config.toml
model = "audio frame classifier"
train_examples = 39062
spec_augment = false
norm_position = "pre"
head_dim = 32
fused_qkv = false
width = 128
Rows from block 13 of a small audio frame classifier, named by matrix and row number. Rows with one number belong to one neuron. Each number is 128 + 24 x the weight over its row's rms, rounded and kept within 0 to 255. All counts start at 0. Numbers have three digits each.
After each neuron's rows are labels from the 100 clips, of 14976, where the neuron reaches its highest value: "peak on" is the class under the peak. Only what is clearly more common there than usual is listed. The data: synthesized solo parts of chorales (CocoChorales).
# fc1: MLP up (model.blocks.13.mlp.fc1.weight, 512x128), inputs 0-127
# fc2: MLP down (model.blocks.13.mlp.fc2.weight, 128x512, transposed), outputs 0-127

fc1.236:114125174103174143095106159138109108109147100156137065157099150090103102092142159130136123126130133129145135153116120138157150122086146141179121144137108114139121132102119149174144125138131136139130109140129128144162144133146174154112097109128135116098133168094141126102098127139112149118080107115098070085095117097127165146136120170156157116181127135109090100117165126154095134114125
fc2.236:127097093147109120142144129144128115130121123111074182103155131159170147181160098158135106167094162130101131139100148077096126150150134147136128147151124110097100166139117103099123136140128117157110133128121136093111077165144101077128130137107133147110110110151147132123122125142104090117176096141155151176132128127084156128151129090116083157159143135122143160169116138113140131149117
peak on: F5; F#5

fc1.455:154127179109152125141132140137125142118147107157115103152076156106097143112107160111152135124143139153157124158141116116149107124084162096156124152120116116143111119091123164140150128137115127128131128142112129122142167133110148149102142154078140075142127146133154171137118151160105133117083140112105082097089106138142177140118119195111134152148114110110080078140175109147109123136170
fc2.455:125136126136083140087134122141140113104152103150083152113145119154157132172165106143109110178094146075100092128130165107133115166150119165113132145128146125114113169150126085138131141149137138142129100096139122092118068131141076101130107148111116172090148115156171120109118117147094084127117101131168113129146105116088157134137121099134104154139129158134124164158100145098138127135114
peak on: F5

fc1.463:163123140077127125127146116124112146141108137155121153127133167156113121089152147163134117119080115155127159174093108107167134091152132136071086186159090105117150088101130134167111135120123110140147124133116140141110121104153138172136087122153143133137141198158149093158118129105105144110132113141102143092127134087144145163157116120111139108124144116096128077110121108119101145115130
fc2.463:110129113122199098130102161119157100096084137124131106128131152117117161127129109121139145146107158136109144105130140116068101134135151099198153067152141113178136161106126121142151157106148140114084141118139128153133162126108122116103133163141144131122113085121119127076139117138120122129115129115133106118073157138104123098115134126118126111124169111184104108126191103117137146151127
peak on: A2

fc1.299:098121169108121120142139115124089130127129131133139096213137140106115162145125103125108130129143164119122118113108120134140155118079137102140157140154154149162119123070135126134183115123131118150109111128154115126167107087164120147110087081116127104149059128102169131097143108139125156077125154148138126112096109101104166153145108136169146143157113124131090114132149157130123129100127
fc2.299:130117158122136138126065095158117123100111136141119076153093139122141119089141141148128131149162111137139070101121129106158127146127161127107116150115097157119104138143082153181144115147079128158105098140127094107114136136164139144138077134088141114151158180117136071109145185151139158088116118157156115109118116129093149159162131140176147127134113136117138122117143129137129125110126
peak on: G#3

fc1.351:136111155107127130116097165142123110080159146189113095172113160092130121146129118120121132130138127132145104129150123127180142139116123108160126133135077129178129112076104155156135123138147152138158105174139136159166152130168169161126110103129161137090145135083113127107119129133105140107089098107117074125089088115128151133132101142142123102164087113122091108129161124116126165121128
fc2.351:113113118109066120127134153147115126110143116106096167108105102109160164186139107155133141168106158099114135134077132102144095138152115176140128154129158087099112150153149127098101103145118136150121119135140154115135096130117103092149122151098126168121118103157145120121126145133096075121142103128188111131122099129106176144164109111116103144160136139119108155163140144079134149142161
peak on: A#5

fc1.197:133137166108134115124138146139096120116149151150095088141105158109126148134133145150124167132137139133144073124132110110164112110085147118119129171141106138170114133081116139161162133150120139133145130134145131135164139112157177158101107111124155127148122155087117106113091141137107121082105111136145104138072098124120159131180130143170141126153122099092046115117157147127115158095112
fc2.197:098132155136080149159112149174141141100116138128134126110106118156133130124141127132125094155146137141118113108082161129141127096140127123191173135124130100114098157116122121112108095150132126097122109137090144100108106116166079102142113152121096121127105137134126124098135147131115151117125139102131157178147158107064109128127126092135072097092150162139115142147177110134131181102184
peak on: A#5

fc1.276:119145118121076171088094122117155137115163115139117126138144136130158157135135135125097121145138138142141105091111146119155166152101102120104164140104147123119109124120138122140143154115107148122145121146142118151165101126148105135152141128115119128104105128143154076143146125104093130111120133184163122060136079064119093152116071130157151152128086156104130158165132108135075085114125
fc2.276:120126154129098171159130117122174167163132119133116140160143116152140129138109118156137081153141139130124138128131152131128135137120076126102137153123129102082102131089118150109108162104100092119140139112113121082158105136095083069092148129103136110131121141204133120149153125103102133150172115145139172105139154128139114132109065090110108142095096138096143158149121137099144143121131
peak on: G#3

fc1.9:140147163108159139132102142120110181122165138173168090176139153080128123119127144067130124151127145138146116108142112116154145166084171085126153134145145153162151117085107160114159115100148125113131098125136089170125134079145145130105097096118126146123122152105118138084125125109137119127107157102093083111094131133137130129155096177156136115123116128126116114116179143136130123105124
fc2.9:136113141158085132184155135139130151131131099140114130166132134149183103140145122131109124155137177145138110135121130110125131168134122054084132092127133128111164143122105147119129132142162099134138144098129120119093123142097083084119140132053138103163108150136105158132153141072116095150163136128146147128131122187108126121113096087136138111142110120129116114132131177094147119106121
peak on: F#3

fc1.506:134115168093181115144141123122121091091094111136116121125112163122157088109124142155102095114152119184150135102099130093172148114151165134151105173145123148131096085114158159142123113148111118119116098170120150179150102131156110137132130074147109151149100176099138112152139144135132136112154118144092128139117149113144148090147110135088156139132103107100113089152122136153128108104157
fc2.506:075129125130151145128122147130126157153126154146149108174123151156121153110105103116147145126160161114118112128159111126107108123104117107146112075125144132155148144099075174142169123115121123106104150134171083131148167109098117136104142116122162117096115133131134137057127118118173145127103154135078103107079153100088126136125143127113122106116143124137106110107202147136106157117099
peak on: A2

fc1.228:098148160126116129126150119162105106136130153130131122168151115120143139124124142136102133168131151147146135100083093129129111114095149126129137164109134152137119125066165137155184071132115099136122147157096132123164136109151139105105145129109130135135060141104112144149141107140130150105111127115138105130109114067089149129166148134147114137163158084133069107171148146145091152084118
fc2.228:079156153120124107107097121166126170162135130137121093146143121138131097097135172135124079134147126106112107104113131136120120095162142103104144126142116164154123128139105157162140139123123113129099125148144116109160110116202109182123092165146122115155108146127137131146151107146147166084085119096092098125119135095071136118147149115119113148129159159140109122111155151131067162132148
peak on: G#3

fc1.216:148131115118132183129112126103131121151127161129157088134141169117095130117123119148104123085121103104128091142136142144157164102102108091122082158140076105124085103149064152148119163152116138122089121126180128122159132112131112171149122117152117133131138152123164113089147138113136141118155152183111126091134146140136125155108090131135128077136090135107122169108135151158113166110112
fc2.216:142123140096091150108110122067104153135104133152083129133144129114106133147114124126093125145164138155103166096136101117100168101160126126119150125072123125130136119090099169074135171133118140109112088157131087116110093105104101117104177187152130125113099112158104113093175126130160141129130168141131118107120113109144131136133154135147115158137130130170097138151164109158142107121125
peak on: A#5; D#4

fc1.128:136163123145160109104080154099113146106143158100161122122110114116132158140122101115114140121103143134124121094138085099117106102127178087095145115136130164134134113134129158138184152112118170103098116127132120119136103107129133156134134126142123106129141124111158104093113161088145105113109103146149118133123122151154167085149128146152200104101094151135120142197133151164119114098181
fc2.128:178141134160180154127098090126114146130131181097172162158110129088093165087094118133129113122143116102091139103172102121145131114133135117115140099119167131079156109125132135103148134152149131089117127118106127087123111109144142146140112130144135094157152118128109128124122157070160097091129119140144121122147179178158144116121178115128145119103133136136135135112159130159143097099095
peak on: G#5

fc1.89:143116136156162090126087140098130129082125146142108120139085125117122105138143142159120135111185108143157089151143119168193123120133136121173127097127118132145114115111139116149113146139133168154163105161121161184137120146124122099156081105105142083091148118129127090138124154121128128101107124126121087093121138134157142135101151184145170129145079112126126074120124125146100104132117
fc2.89:151102106151146144112108079131147093097138129101144161118090123108084135092125148141110130133157103112099161079157091132147111119150085125129155093112147158078141123126153137153146132119110113159150153151100102110110162106139115103124126146119160113104119112170131115171122155098170127116128165146091156130173117177130097145097164114115125133111132165149143130131149127104113070147144
peak on: F5

fc1.96:142091157122104151144099160127094131089161167142122097140153131103155133151116092124128156127150153142115127120137083133147137122118155073131102151216073127157117111073093184131153113113096131140130131146139123136154140149169165134109147133129144134122087139096128118097092141118101131130135092148127121119103127145140146141136128140117107083158077104110120146116160122103134149108142
fc2.96:109098109128089110130169115146112142115128137096084107111123132123152155176147110157133122134114163118121111145099174103148133132135139124127112140100155095085098150157152083108114132104126154095114142123125144130102116136172106078150147177122099141132147087127141134127120107116099082117134135142190146183117091116121178144132114077141115115135159118127103174106103173132139143120127
peak on: A#5

fc1.17:100124147097177120094082107106114126094145145144119100146116150081083167093094127108115143132161152163160144116141081131152125142121152109172150115163144110122104155091118134133155111165129137160135147171155116168168164105091153129136137117112154139109136130124142147110119153157102154099088139143101098098101108137111117146146127180137147142133121092124091099138164126138120098132134
fc2.17:117133098132064114080134103142112128130120090129084157118160118119185120150170158160122145143128146087095142158137151107119090120125106129114129163084122132104122126150115121119089148129128134114118113129131097114109117146129114080120110165136091159100145148164162139133153118135120078128126146104162130148117097109085141125153144117148103113180130169146099158133083164087111129145146
peak on: F5

fc1.268:092130188101127114122130126137090124126145155152118122185115151106130191141131120112111119163124143134147127128132097119135129155075160127150127145133140144139134141069112130160179119152084115175143136153136106126159115076164130142094125096129118109157071150117133098111111129134104150129095148152139107147101110101092138112133123135191128158138133104106106110137141167125129123085127
fc2.268:122106145135099155121044121153151124128115103144095083127099108155127153109175139149127107156144127128128095112125164132163131132166134142111109113119098148129108135130084165157126116106099105162109103154116124114078117132199106119124084158123167110143162166137177093108134165148146151094112120132144102117123134110106157137142115130172149111125094134119151132136161140113129137104125
peak on: G#3

fc1.350:140124146107136148132116122118110130107141117164140095118129159137130104095125147114135112092143125181147130101140123147133121076148181096150100114134073132163127104114095187147124095117118141141099086166137131166156134124107133190136140108127147133106142171130150112117137157135110181125120146163096099115127158130141174128118140151134168126120092072111131107123143106171083117127136
fc2.350:102138096119146158104158102084142120162076143127120101123168144154129127120149084135113135121101156092126103110143112107096091108141131120144112135143124138158139119126118123144143161074121101134135119118150079131126161134098098130117121111159126151106077103115157157135159133144160152142133117148127129093096183123088108165117107098121141103103162135196116107148162166113130128172101
peak on: A2; F3

fc1.462:146110131100123145139133150131093129096176136157099106133143175114155090142147128116116145110124164136133081150091112124185157091103121126126087159167079115151140134108125170158138091136123115157137136155106149151135142130157190169132110104144164148103120151065094132124114097124124140153093089129108122160095105138113132147117129156132114088149103100119100129123157141125125140121129
fc2.462:127113152141113160138144110161109080119167113134081111136129171103131145151125117173135094132100156105127135130128158097151140126135126146123101148130120109074126159107140144103116149159105122116122137164126156156146069143120125116147117150065141110138130123130138129115123146131136072103110136171097144103122102128131196140136170113149122075137165120136087159115132148107106177101099
peak on: A#5

fc1.439:127131134101142135125137122117094111106137124155117103125127117129135118118131123134095127119124116185162130101151119109147117104133193122129109123194093146156095129091100153183146093124100173149117100142159149171168118144104135139127096088138128138130095162141148093127132151145120169067130115168130096084106150135134150107134111141119178118106105099091112113163131139140096142150119
fc2.439:124093107118112145108143092112134092104131122093092100086106164149115118116150107154131124124102148111154161113139135115134089090173142125171098107139128115117122146119093128143142137088108151132110083140167131143116120137071081144124145142157124167102100125168153127113153164142145152138153095142150117091124157123106128130134130117119187104100151116135183118172151171134103116164134
peak on: G#5; A2

fc1.106:129138135066146134088106156124110136168161131183130092146127164074120158134104142099125113144110160164160125154113104129137128128093128110146126138155135101163157116090091169140133140111133108129163133138161093162129150094118152122086116119103134145135107175121135161108116122141116119125113160140092094100106130147135124136138091160157122127145104113115085106098199162128130121133118
fc2.106:138145157133088105110100066122133164112122142116125094142122115145140093107122153140142130142177143104125117136140130119114067155101138064121151095126138160115140128134118141133120115137119126128142112085122090111148118113112134152133139124064096151124122143131091191115172152112127100191099123128141125116114139141096161104148139107145124117178146131168135120114129186128126178131152
peak on: F#3

fc1.376:124129180074141112122115149135106105118119130163131094156126183098126141106098144139130135127119138125161122152137100139151129156114150133170141170137135121122120144117097164136165120128080099124139120148113116123154128081106135138071136123083129143111122125084141146098113156188107158144092114110119078113101112138112164150149154169155123120173152091103100108142164138164118145121134
fc2.376:127113097146155122096094096154128146129118107137108109128141108134145149128196141127091145190117104115120090081122155119103137113162112110130073121126127107138112170145091159145154150111123136124123108121118087096090098091199114142115102149148136136136129128130142121106126154134117126109128146108150149131118150114069147124138125127179064112148131147157139149164114143117142125152163
peak on: G#3

fc1.78:134134139131138134119118143119123108125157105136132129122111144128098100104150112138133108128118123145135137107142116117167129076168172123140106151164102125134109120082077155144127097124119141148088090154146132166160105138106139182135094094147143145123096170114152094111125166140117171111111103166077080074119146117129177129130124166126185105120124091122130132145122115119074145137124
fc2.78:157101068108137152104156121095125104131095145090144077118144165134126134124136086142119166107115137137129116117134114139111087100146146116155080108134101112163153125136105126140155154090118171148120129153173131140103134133108096166113126119186151163111086104128132128128177144136177146141109123155123137107108144138090104138128122090110149126105158106168140108181132151115125117166109
peak on: A2; F3