config.yaml
dataset: "synthesized solo parts of chorales (CocoChorales)"
n_mels: 80
win_length: 512
init: "lecun_normal"
Rows from block 13 of a small audio frame classifier, named by matrix and row number. Rows with one number belong to one neuron. Each number is 128 + 24 x the weight over its row's rms, rounded and kept within 0 to 255. All counts start at 0. Numbers have three digits each.
After each neuron's rows are labels from the 100 clips, of 14976, where the neuron reaches its highest value: "peak on" is the class under the peak. Only what is clearly more common there than usual is listed. The data: synthesized solo parts of chorales (CocoChorales).
# fc1: MLP up (model.blocks.13.mlp.fc1.weight, 512x128), inputs 0-127
# fc2: MLP down (model.blocks.13.mlp.fc2.weight, 128x512, transposed), outputs 0-127

fc1.287:115141150112142101094108163130116130110149132156146108163136114095151132138130154111138123159095131172122148121145079099132150128122181098118094146142103139151125166124115166156171092127163156097143125125141121177148147121141169187105125110142127115153103144110106101104111123111096121093080147104157103112099131108114150083155112182154154104135105109108077128154126119134118123112139
fc2.287:085135108153144130110111095179138105168168126135133158093132159138188136112120136120115113157080151105126128119099138115109163124132145156127081157080169082094140171119141118123143102133128125082104137095139149094129148107105157128102115128065160150144130133159139158133129141096126110093152128130131140124119155120099122072144133119159145144146116127124149121143160158158145165123104
peak on: G#5

fc1.132:145099152148153115129141112145146132110130138145166080138077126132096132136131165136120101123166126115111129160183142189127165075143112114137118119138065106138105092103077153126127148151151126106093128101123146105172147130139129141130155134117107098165138144095135116130100136098088096117139117122123144119121135122127140142145149111141108069179121139113122144078140137163080140147151
fc2.132:143134160148125146129115099147110172110101116104164109147117116133107127084153142127149124092138129082089143156157106160128151082099086108106112096104183142111160105158120148116166152161152093127126126152111097115101140123105152175149104118153145084124150113132118095135136132137114135159091109102094136115124143143125130186110158104166161144112116144124165135129143143165104096097113
peak on: silence

fc1.259:119112146126119154097114118143151127107145127148088136132163150103084105095139131122166127138144118124124091133139148109151110147114144108110155102151110115165112116123102117183118126151099182070131085145100119167129193113122143140161079124125115169118165139143106158125097096129117161111049131101109117120126095101118126134115115158102113131120123121150089112133111130110115172132100
fc2.259:152132179170122179099166107148148121141117090131121168136099119204136113110101126188135095121122103106099121136163128129106127117170094138112143101141118124125148161113099118113089165142118111113148162124130132126129109112132085135135117106133142110100127157186099111133153125101108137125152148146104136097158171093117083153112140112111081164145130116135125116106149125157120115125091
peak on: A#3; A#4

fc1.46:142136138118149103136114105125085128117149134156133113125145141082124120095144136147135157166117132168132113112090132079132136128112139121120132149182127107195119140063154137157157092153139120159106142136114155177143150130149167149112123132123145116154112152119111119131102130116114135061111150121153109106100115107087152142157105157129126113158148077115108085115191128108129117154101
fc2.46:154091127144105166134135101155090124123157186126125110160111139141151122134155093136118097137141135121108108110138125141186122124137186084090137126140119131136114141133129158138117138143143182129147127099109141121105102123187092158139144113153095120160097167148109128119139110095113116118120147145154117139120092073106135149096079112128147169098120146126117129181124137145102104079096
peak on: A#3; D#5

fc1.163:079142131145143134091139122095131105120143112129162107162123122094123163125138134139089159131100117113146099103162123128147125101083105139147121103088121139133136144129130100126133133136157160136139146148184120166166123165141130141113179091147140122126118113113119092107149133139164112084122170163160129145121093068085109118129164134194148142171114141136125126123129174122087125117095
fc2.163:126125098151144075131137099141081132138097100139149108118125110137111134112192157135098130100128149150097130159139133130109145095140144115104120091124097129167160132138107155128144127109133096151088144163117102112109114161089124141125124148133185052145148130147120103122182140155145153060077128134120119135123097163117128128128149134144108107132096119155128114079111158134118128111138
peak on: B3; G#3

fc1.157:125109121092122060156115119162084131153118131158088150109145122136156147140183118178134142184141154127120160142113141088121114116142167133123170135147127099141093151121122106102131110165142084167133151145122128112125065138108128113129119128114096118156107137163163124119113115124112112093164108134169107125111118168141201096138147144145128130140142109101103119115125116118163133138115
fc2.157:111139164100138124139104147129099134122167124192124114116122167101153157146125122132133136159113127155153109100090149113117116143131171138146151184164126133131098171072138158143141086132126136138108130129099147138132093147147151114090138118111108126144119156100160134132086124165084115089111141135154097111078133117096156143174109155136109126149118075110090088117165125109121115122130
peak on: A#3; A3

fc1.404:112126121127112116055097150144103104113115112122130115134155108107145123147137087107132157109118150121107098121113144086133118143115159101132143119107100166142145159134154115122135107091160175115125116153190147144135143167156131144133119142152113129108133116089154080080164115130142122121096107163166114149098107101103149164157153146141155122169113130149118155139120192117109162126085
fc2.404:151130094134147106106115132137094119109103110138142117138116108107116112103146142125143143072139145115085127172158095158134124125118158093135124057114112127149182123127109120152123122102126115133142119161132128150118172146138158172122110130145165088120154139104119115086117137135159167116088135127108072160091126143113130147124205185167122119144115132116122080104137140144141120113117
peak on: G#5

fc1.174:128134170130182131101119148124100138101154101168128124167118128131150125114127096082157119162117163147129110140117091114151136113132161093131137111168132143175164119125119186155152113131149123110136109125135099112132153076142163154086090104119158121139139182106148131102108120111108123130092118106082084124094122136109163103147105159132158121120112115104089103127178140140124129097136
fc2.174:138103129181092125164126131150144115107187080121096158158131143148206164142128121126141153168141174116124124141124128100151119140142128099124108088136114090111138162137122137113106139168140122137134162101149128133120113097098111112130123142063164089140100106166173134126135132095108110172109151135136131110110112154118182108119174112147128110128128114132115130135110117093127125095121
peak on: A#3; F#3

fc1.491:131152171131117163151106126126106114096176103138128125169146145118174094135122113091133134130134152162140104125116100129121135107142113109140124139149104114154165147103117210177167107149140131109103117112129129125137129115146184158110095109131162160117096160071114116115123143090116111141070126112115125121110137107104134142137121149125143087153116093126094132150178108126110162091131
fc2.491:090112138165128085168164106153114128114149073144121132146112155089196090114156155111146126132163153123104154136122116127154141100132138108123145111127124133141124128139134119098143126128162127117150118147131152164166105142096131111139127168080147119130129133138139148145118111106115105096108111087054098132109120103084162139130190116149125134169162123169111128115111150114091122156137
peak on: F3

fc1.383:138127177100142129110091159121111148098125108180106104178151133102147111120130091125133134132152117140141100115131116134171101132126165091161142142139125156176142094113132161168135141127134157116133107121153125147152164115145143157123078079128162128134124167085125118108137125091117127098092100117099083115081129109121148129151092163153128111148072137118081106134158126132113137105122
fc2.383:126136106113090135160145134126107154101152105120135169112104110121167154154139101143169145159125172149115167116088093117156096154149136162129149141171124093120111161133139144130105096148124115137134162062110136093139093106103091099094101123057129122143126133150132170128115154116093085120114122154161141127139145132126140099105108084110132146128155140132133093125136103085144147130145
peak on: A#3

fc1.377:085117140130120178087122116134152139143194152125145126148152161115126119129131112146090102154105127097142098088124109111138166181083111137108133137131110087109074140115115121123115140135111151118159152170140136152150096140123109127142113119135090122101099111159111078139124139131104150132132133178149127074129093085119123182139129114139109142109110128124118166174135156130102096147102
fc2.377:120135147117087163172123140122186185167129132133124170140137087177125138130137124142123076141167153154124154133124118136151133116118109127097156139134141086096066108115119120127105139128132081129135136103125130090164100113116115097171139142091126077135141131209142134170129128103100150116149124134126143103126142127158125107125101135120119130093103146122114142127099122127167152093134
peak on: B3

fc1.55:143106118169148123162128100144148127113119161130172100146052100122092150130122152150113089146144102114133110152171122170151140069139146111110113114148077098142081113117111134150122158169125164150152158104111129110155125144165121119111106154090119086156124139134092101133094148105135105115136122107150135118127136146123132125091149135161101077114116137106118129107148138149091132127168
fc2.55:136141137151110160119108122157150163117123132082180134135108068168103125082128115145118101103143118107113117143149128170163116101132089120104132087100163142090163125141140116129130147159126118161149146116106119120092141114131120129145120126132149055115158114159118084137130136116145142134092125133097134102154143156132089158103150121166152127093090145095159157112136144153106129070131
peak on: silence

fc1.420:124121149105155125086133108140064128124160136153140107153122166086132170116103101135103175122131139152146108131094067120169119144089129104126129148159123100155128161091088140153150123152143158136165156145159107141122130100129122116122127121128121170096086140091130148106119135108115123119112134124137137085121107064123115150154123161165119150160107110099108100158162153127119090141126
fc2.420:151144043105117127073142115134124153127139170136121120144112130094140110112136141134105151133114174145081142148120120143108099124132141117084113150113159128096122135140127163123110119122141147147170144104150108157111119106156131122145161133165077183118119152129151137150164115109114082133099148125152110069105100080111143124128142129086108118166154133106104134109126166158114089137129
peak on: B3

fc1.126:149128134143120154144149109098124165110145133139132147164073123153132158127135126117123129155166143116127137178134130178132111094149135129111114141120139111127166116114081163144122149157148124145117134078118076094102110056161105110090135127105204123129148184154101120119135105085113113131131146122114129116155136131112121146098092111146110134133098127119140096106167086146127117092144
fc2.126:145169142112176114102128165108132120106142116159149129142081118099099138110133109100160153106106139154115143145144099175115118123100111140172141126111120163153164101117122105126127117130130124147158130123144116141144152117113146179104107077141147133140147159096150115104127133134132099112079143074106064120093132130131147095148156203155155116146126087100108110125161134149121106119115
peak on: silence

fc1.449:133154146141130141168115151131137147092139157138132118141090103141108129112113127117112123153129138131159118170150107162127128097148123135140124130159101120141121126103126142145115142179109110139138134117103125130141159113102147128083104141105181071164135152140093091128103144088093154137115163108157120102132141151127120097089112146155104052110141127113095092087183102131122152086177
fc2.449:126119077151136139133111183132162111106158083115140132100118084118095137124160131097143106131154147120102162147162151115130094154122147135152170056109135128118139137192128095136105110095126124142126116121157120126140127125117108158145089104097168109095142104125150122058105105172120112101082138137097095152128117152133148096120159129143154135110135135153139137146127127125119165109127
peak on: silence; A3

fc1.438:115178135162164147128109129118135118147156144156187120167115162109151122098113133140106115131125110128115117144126115142156148125130144118119094109132143098109147183098148148140125092145129169081119134091143133164160103062126117161140110120140109126120108136110098104133110184080136097117113163152110145062140150075120104136142138118141125116153157096117105107119150101126096138141101
fc2.438:103156105161141143125126123145146149148154137155182102152164152075133100106124144120139140108162112134117117105145132137131174136097121085105155106081131072106155143115143132112137134108147165083137144089107138157140127103137129147162109135137113108104135126152055132140127122088132130143100149139080137087125165070123076128123174119132117139139145138174144147124119110149117124141125
peak on: B3

fc1.289:147125143127119123153129109132102129109182116166130110142154144131154101105119134105118151113126167145143078149104129148123172105133112139177128128152079109139138150122124168138131092164154119135112125114135165155147137110114185150122123088117159140117136186089126140095074131089061109143098133139094137120144132134131147142117113148146135096168120072110099132132150122136102126081137
fc2.289:098073151168136083135145134134089083075153109119085143122149179121142098142152105105147139139126155093109155143126152116119125096147136147162122117137097153106130116143123135095148142158127131118122124140119114123110093142131148120142132147146141115095096105097168126133097111110148093135119084130091112164104119145121175152125207129166161100129162120141144145133126147126081093120114
peak on: F3

fc1.229:112164137121136142112124144113107115108145131157143088144079142088141146114112141089129140142093153141121110178129089144121188121107150129141123151149135092143144138087138192128163132140133118150126121134123103156127163107152134133097132117163130124097106144097105094113094152130095132132084113117116060097104161114108086130129108161148092110145135124093116093129186149129117103122152
fc2.229:137124143163139125093117087132150093143155148141136133120160134160138136122152136150096090157106126084125089114127170120108160173140112133118110106121101186127155179138108113120112136119122116101148088150103088153097095144137072109103131156144142162141127133141127086118162139149136114113137154126142107113146159074085157108140123121155111136142136135146163149144073159138116093140089
peak on: B3

fc1.321:106167130117124181091106129144128107149149150183174125121142161139131124100159118149110108138106120112147112095109131111153117137123129145105116165178093106136105149087097129165107107147118172125138125135149154136157116141116112165141077132136121146120125172135151088119133161112112143058124137187113098079134130109121135145178102109137156107134128107110113132116123133110092151157103
fc2.321:135126083138131109090157145129127108125107132115129136133137142150162124148117106129109171136112143117077163162098143113089136149129144113137083103126135097120163164136148125109125133095168134128130143108172153158120130126115116128131153146156121149096110113121062095097143136126073118160130104131145123108126178064097082166153117122119098149169140126145127107157111136140161082172135
peak on: B3

fc1.95:127117122135062142110091134135134123129095129094111084134108130104100117176126083122112109114146112108159041114141148135145128102105136146117153129150113149143081135127153147132147127150136172128095106140109163151114124158157150119149131111128100116181157119088089145122157137114111138165087139149130139139150079138110101114098096133138122103104130146177130165111142152145141159119151
fc2.95:138106106140118124134105108134157093118127119082106107121141141136128109147150136110121133126133121112150142109113135134150139153147110137115124126091142127112126118198191096099098175075133144100137103103166139143106146150115090076164154156127108142116161105138133141146130121148128108143116111130114162130156101102137152119136110085120178147136111180146137163153052146096127146090158
peak on: silence

fc1.391:135126122162135138146152111131148132102131157145160089157045120133083171122119162148120111154146134109137126160172114173133155069139132084117127100143087097159091108108081146126123152150146162132116147123132122121170130136149112121105131145102134082156115137118114115135094131091113112098140136110153137111118141133121144129115143123146091076128133155117111109116173123139078144124169
fc2.391:154153132148126166110137112148146182108099141090187135142108074156087134088152125141109116086129111099110131158165108170133139073130092105100140082096158137103155111126134139112137159168147106127126129138101113120113146113126127146153129132162145063131144127153094080150133130112121153127104125108098134110145160146139102149100155115157142117093126130108146144120145119155100140095119
peak on: silence

fc1.70:135142173131170141125111161114124169122144107159124079172137145100112115103133103096155123125139135144124104093145106114164131117124164098154130126154142143170159113079099171139157124111174128115125113127143110158143157105148136163109111085110149106113135159107120130126105097127104129117100126125101071109097152131140176120156088151130161130135121133133081082135188109127115138104118
fc2.70:158117105112108123161121160116164151115143089121117161164123108141145142141138092138133133162150190141103131143118089100171097172122110086130137104136125090113134129147158136139105134149139100142147158097160146107117132083140109095117112104063124109153133095147122130142162131107107128166143101128129128109111095197122142105155100108104121158145117148118086110135127155107174151105117
peak on: A#3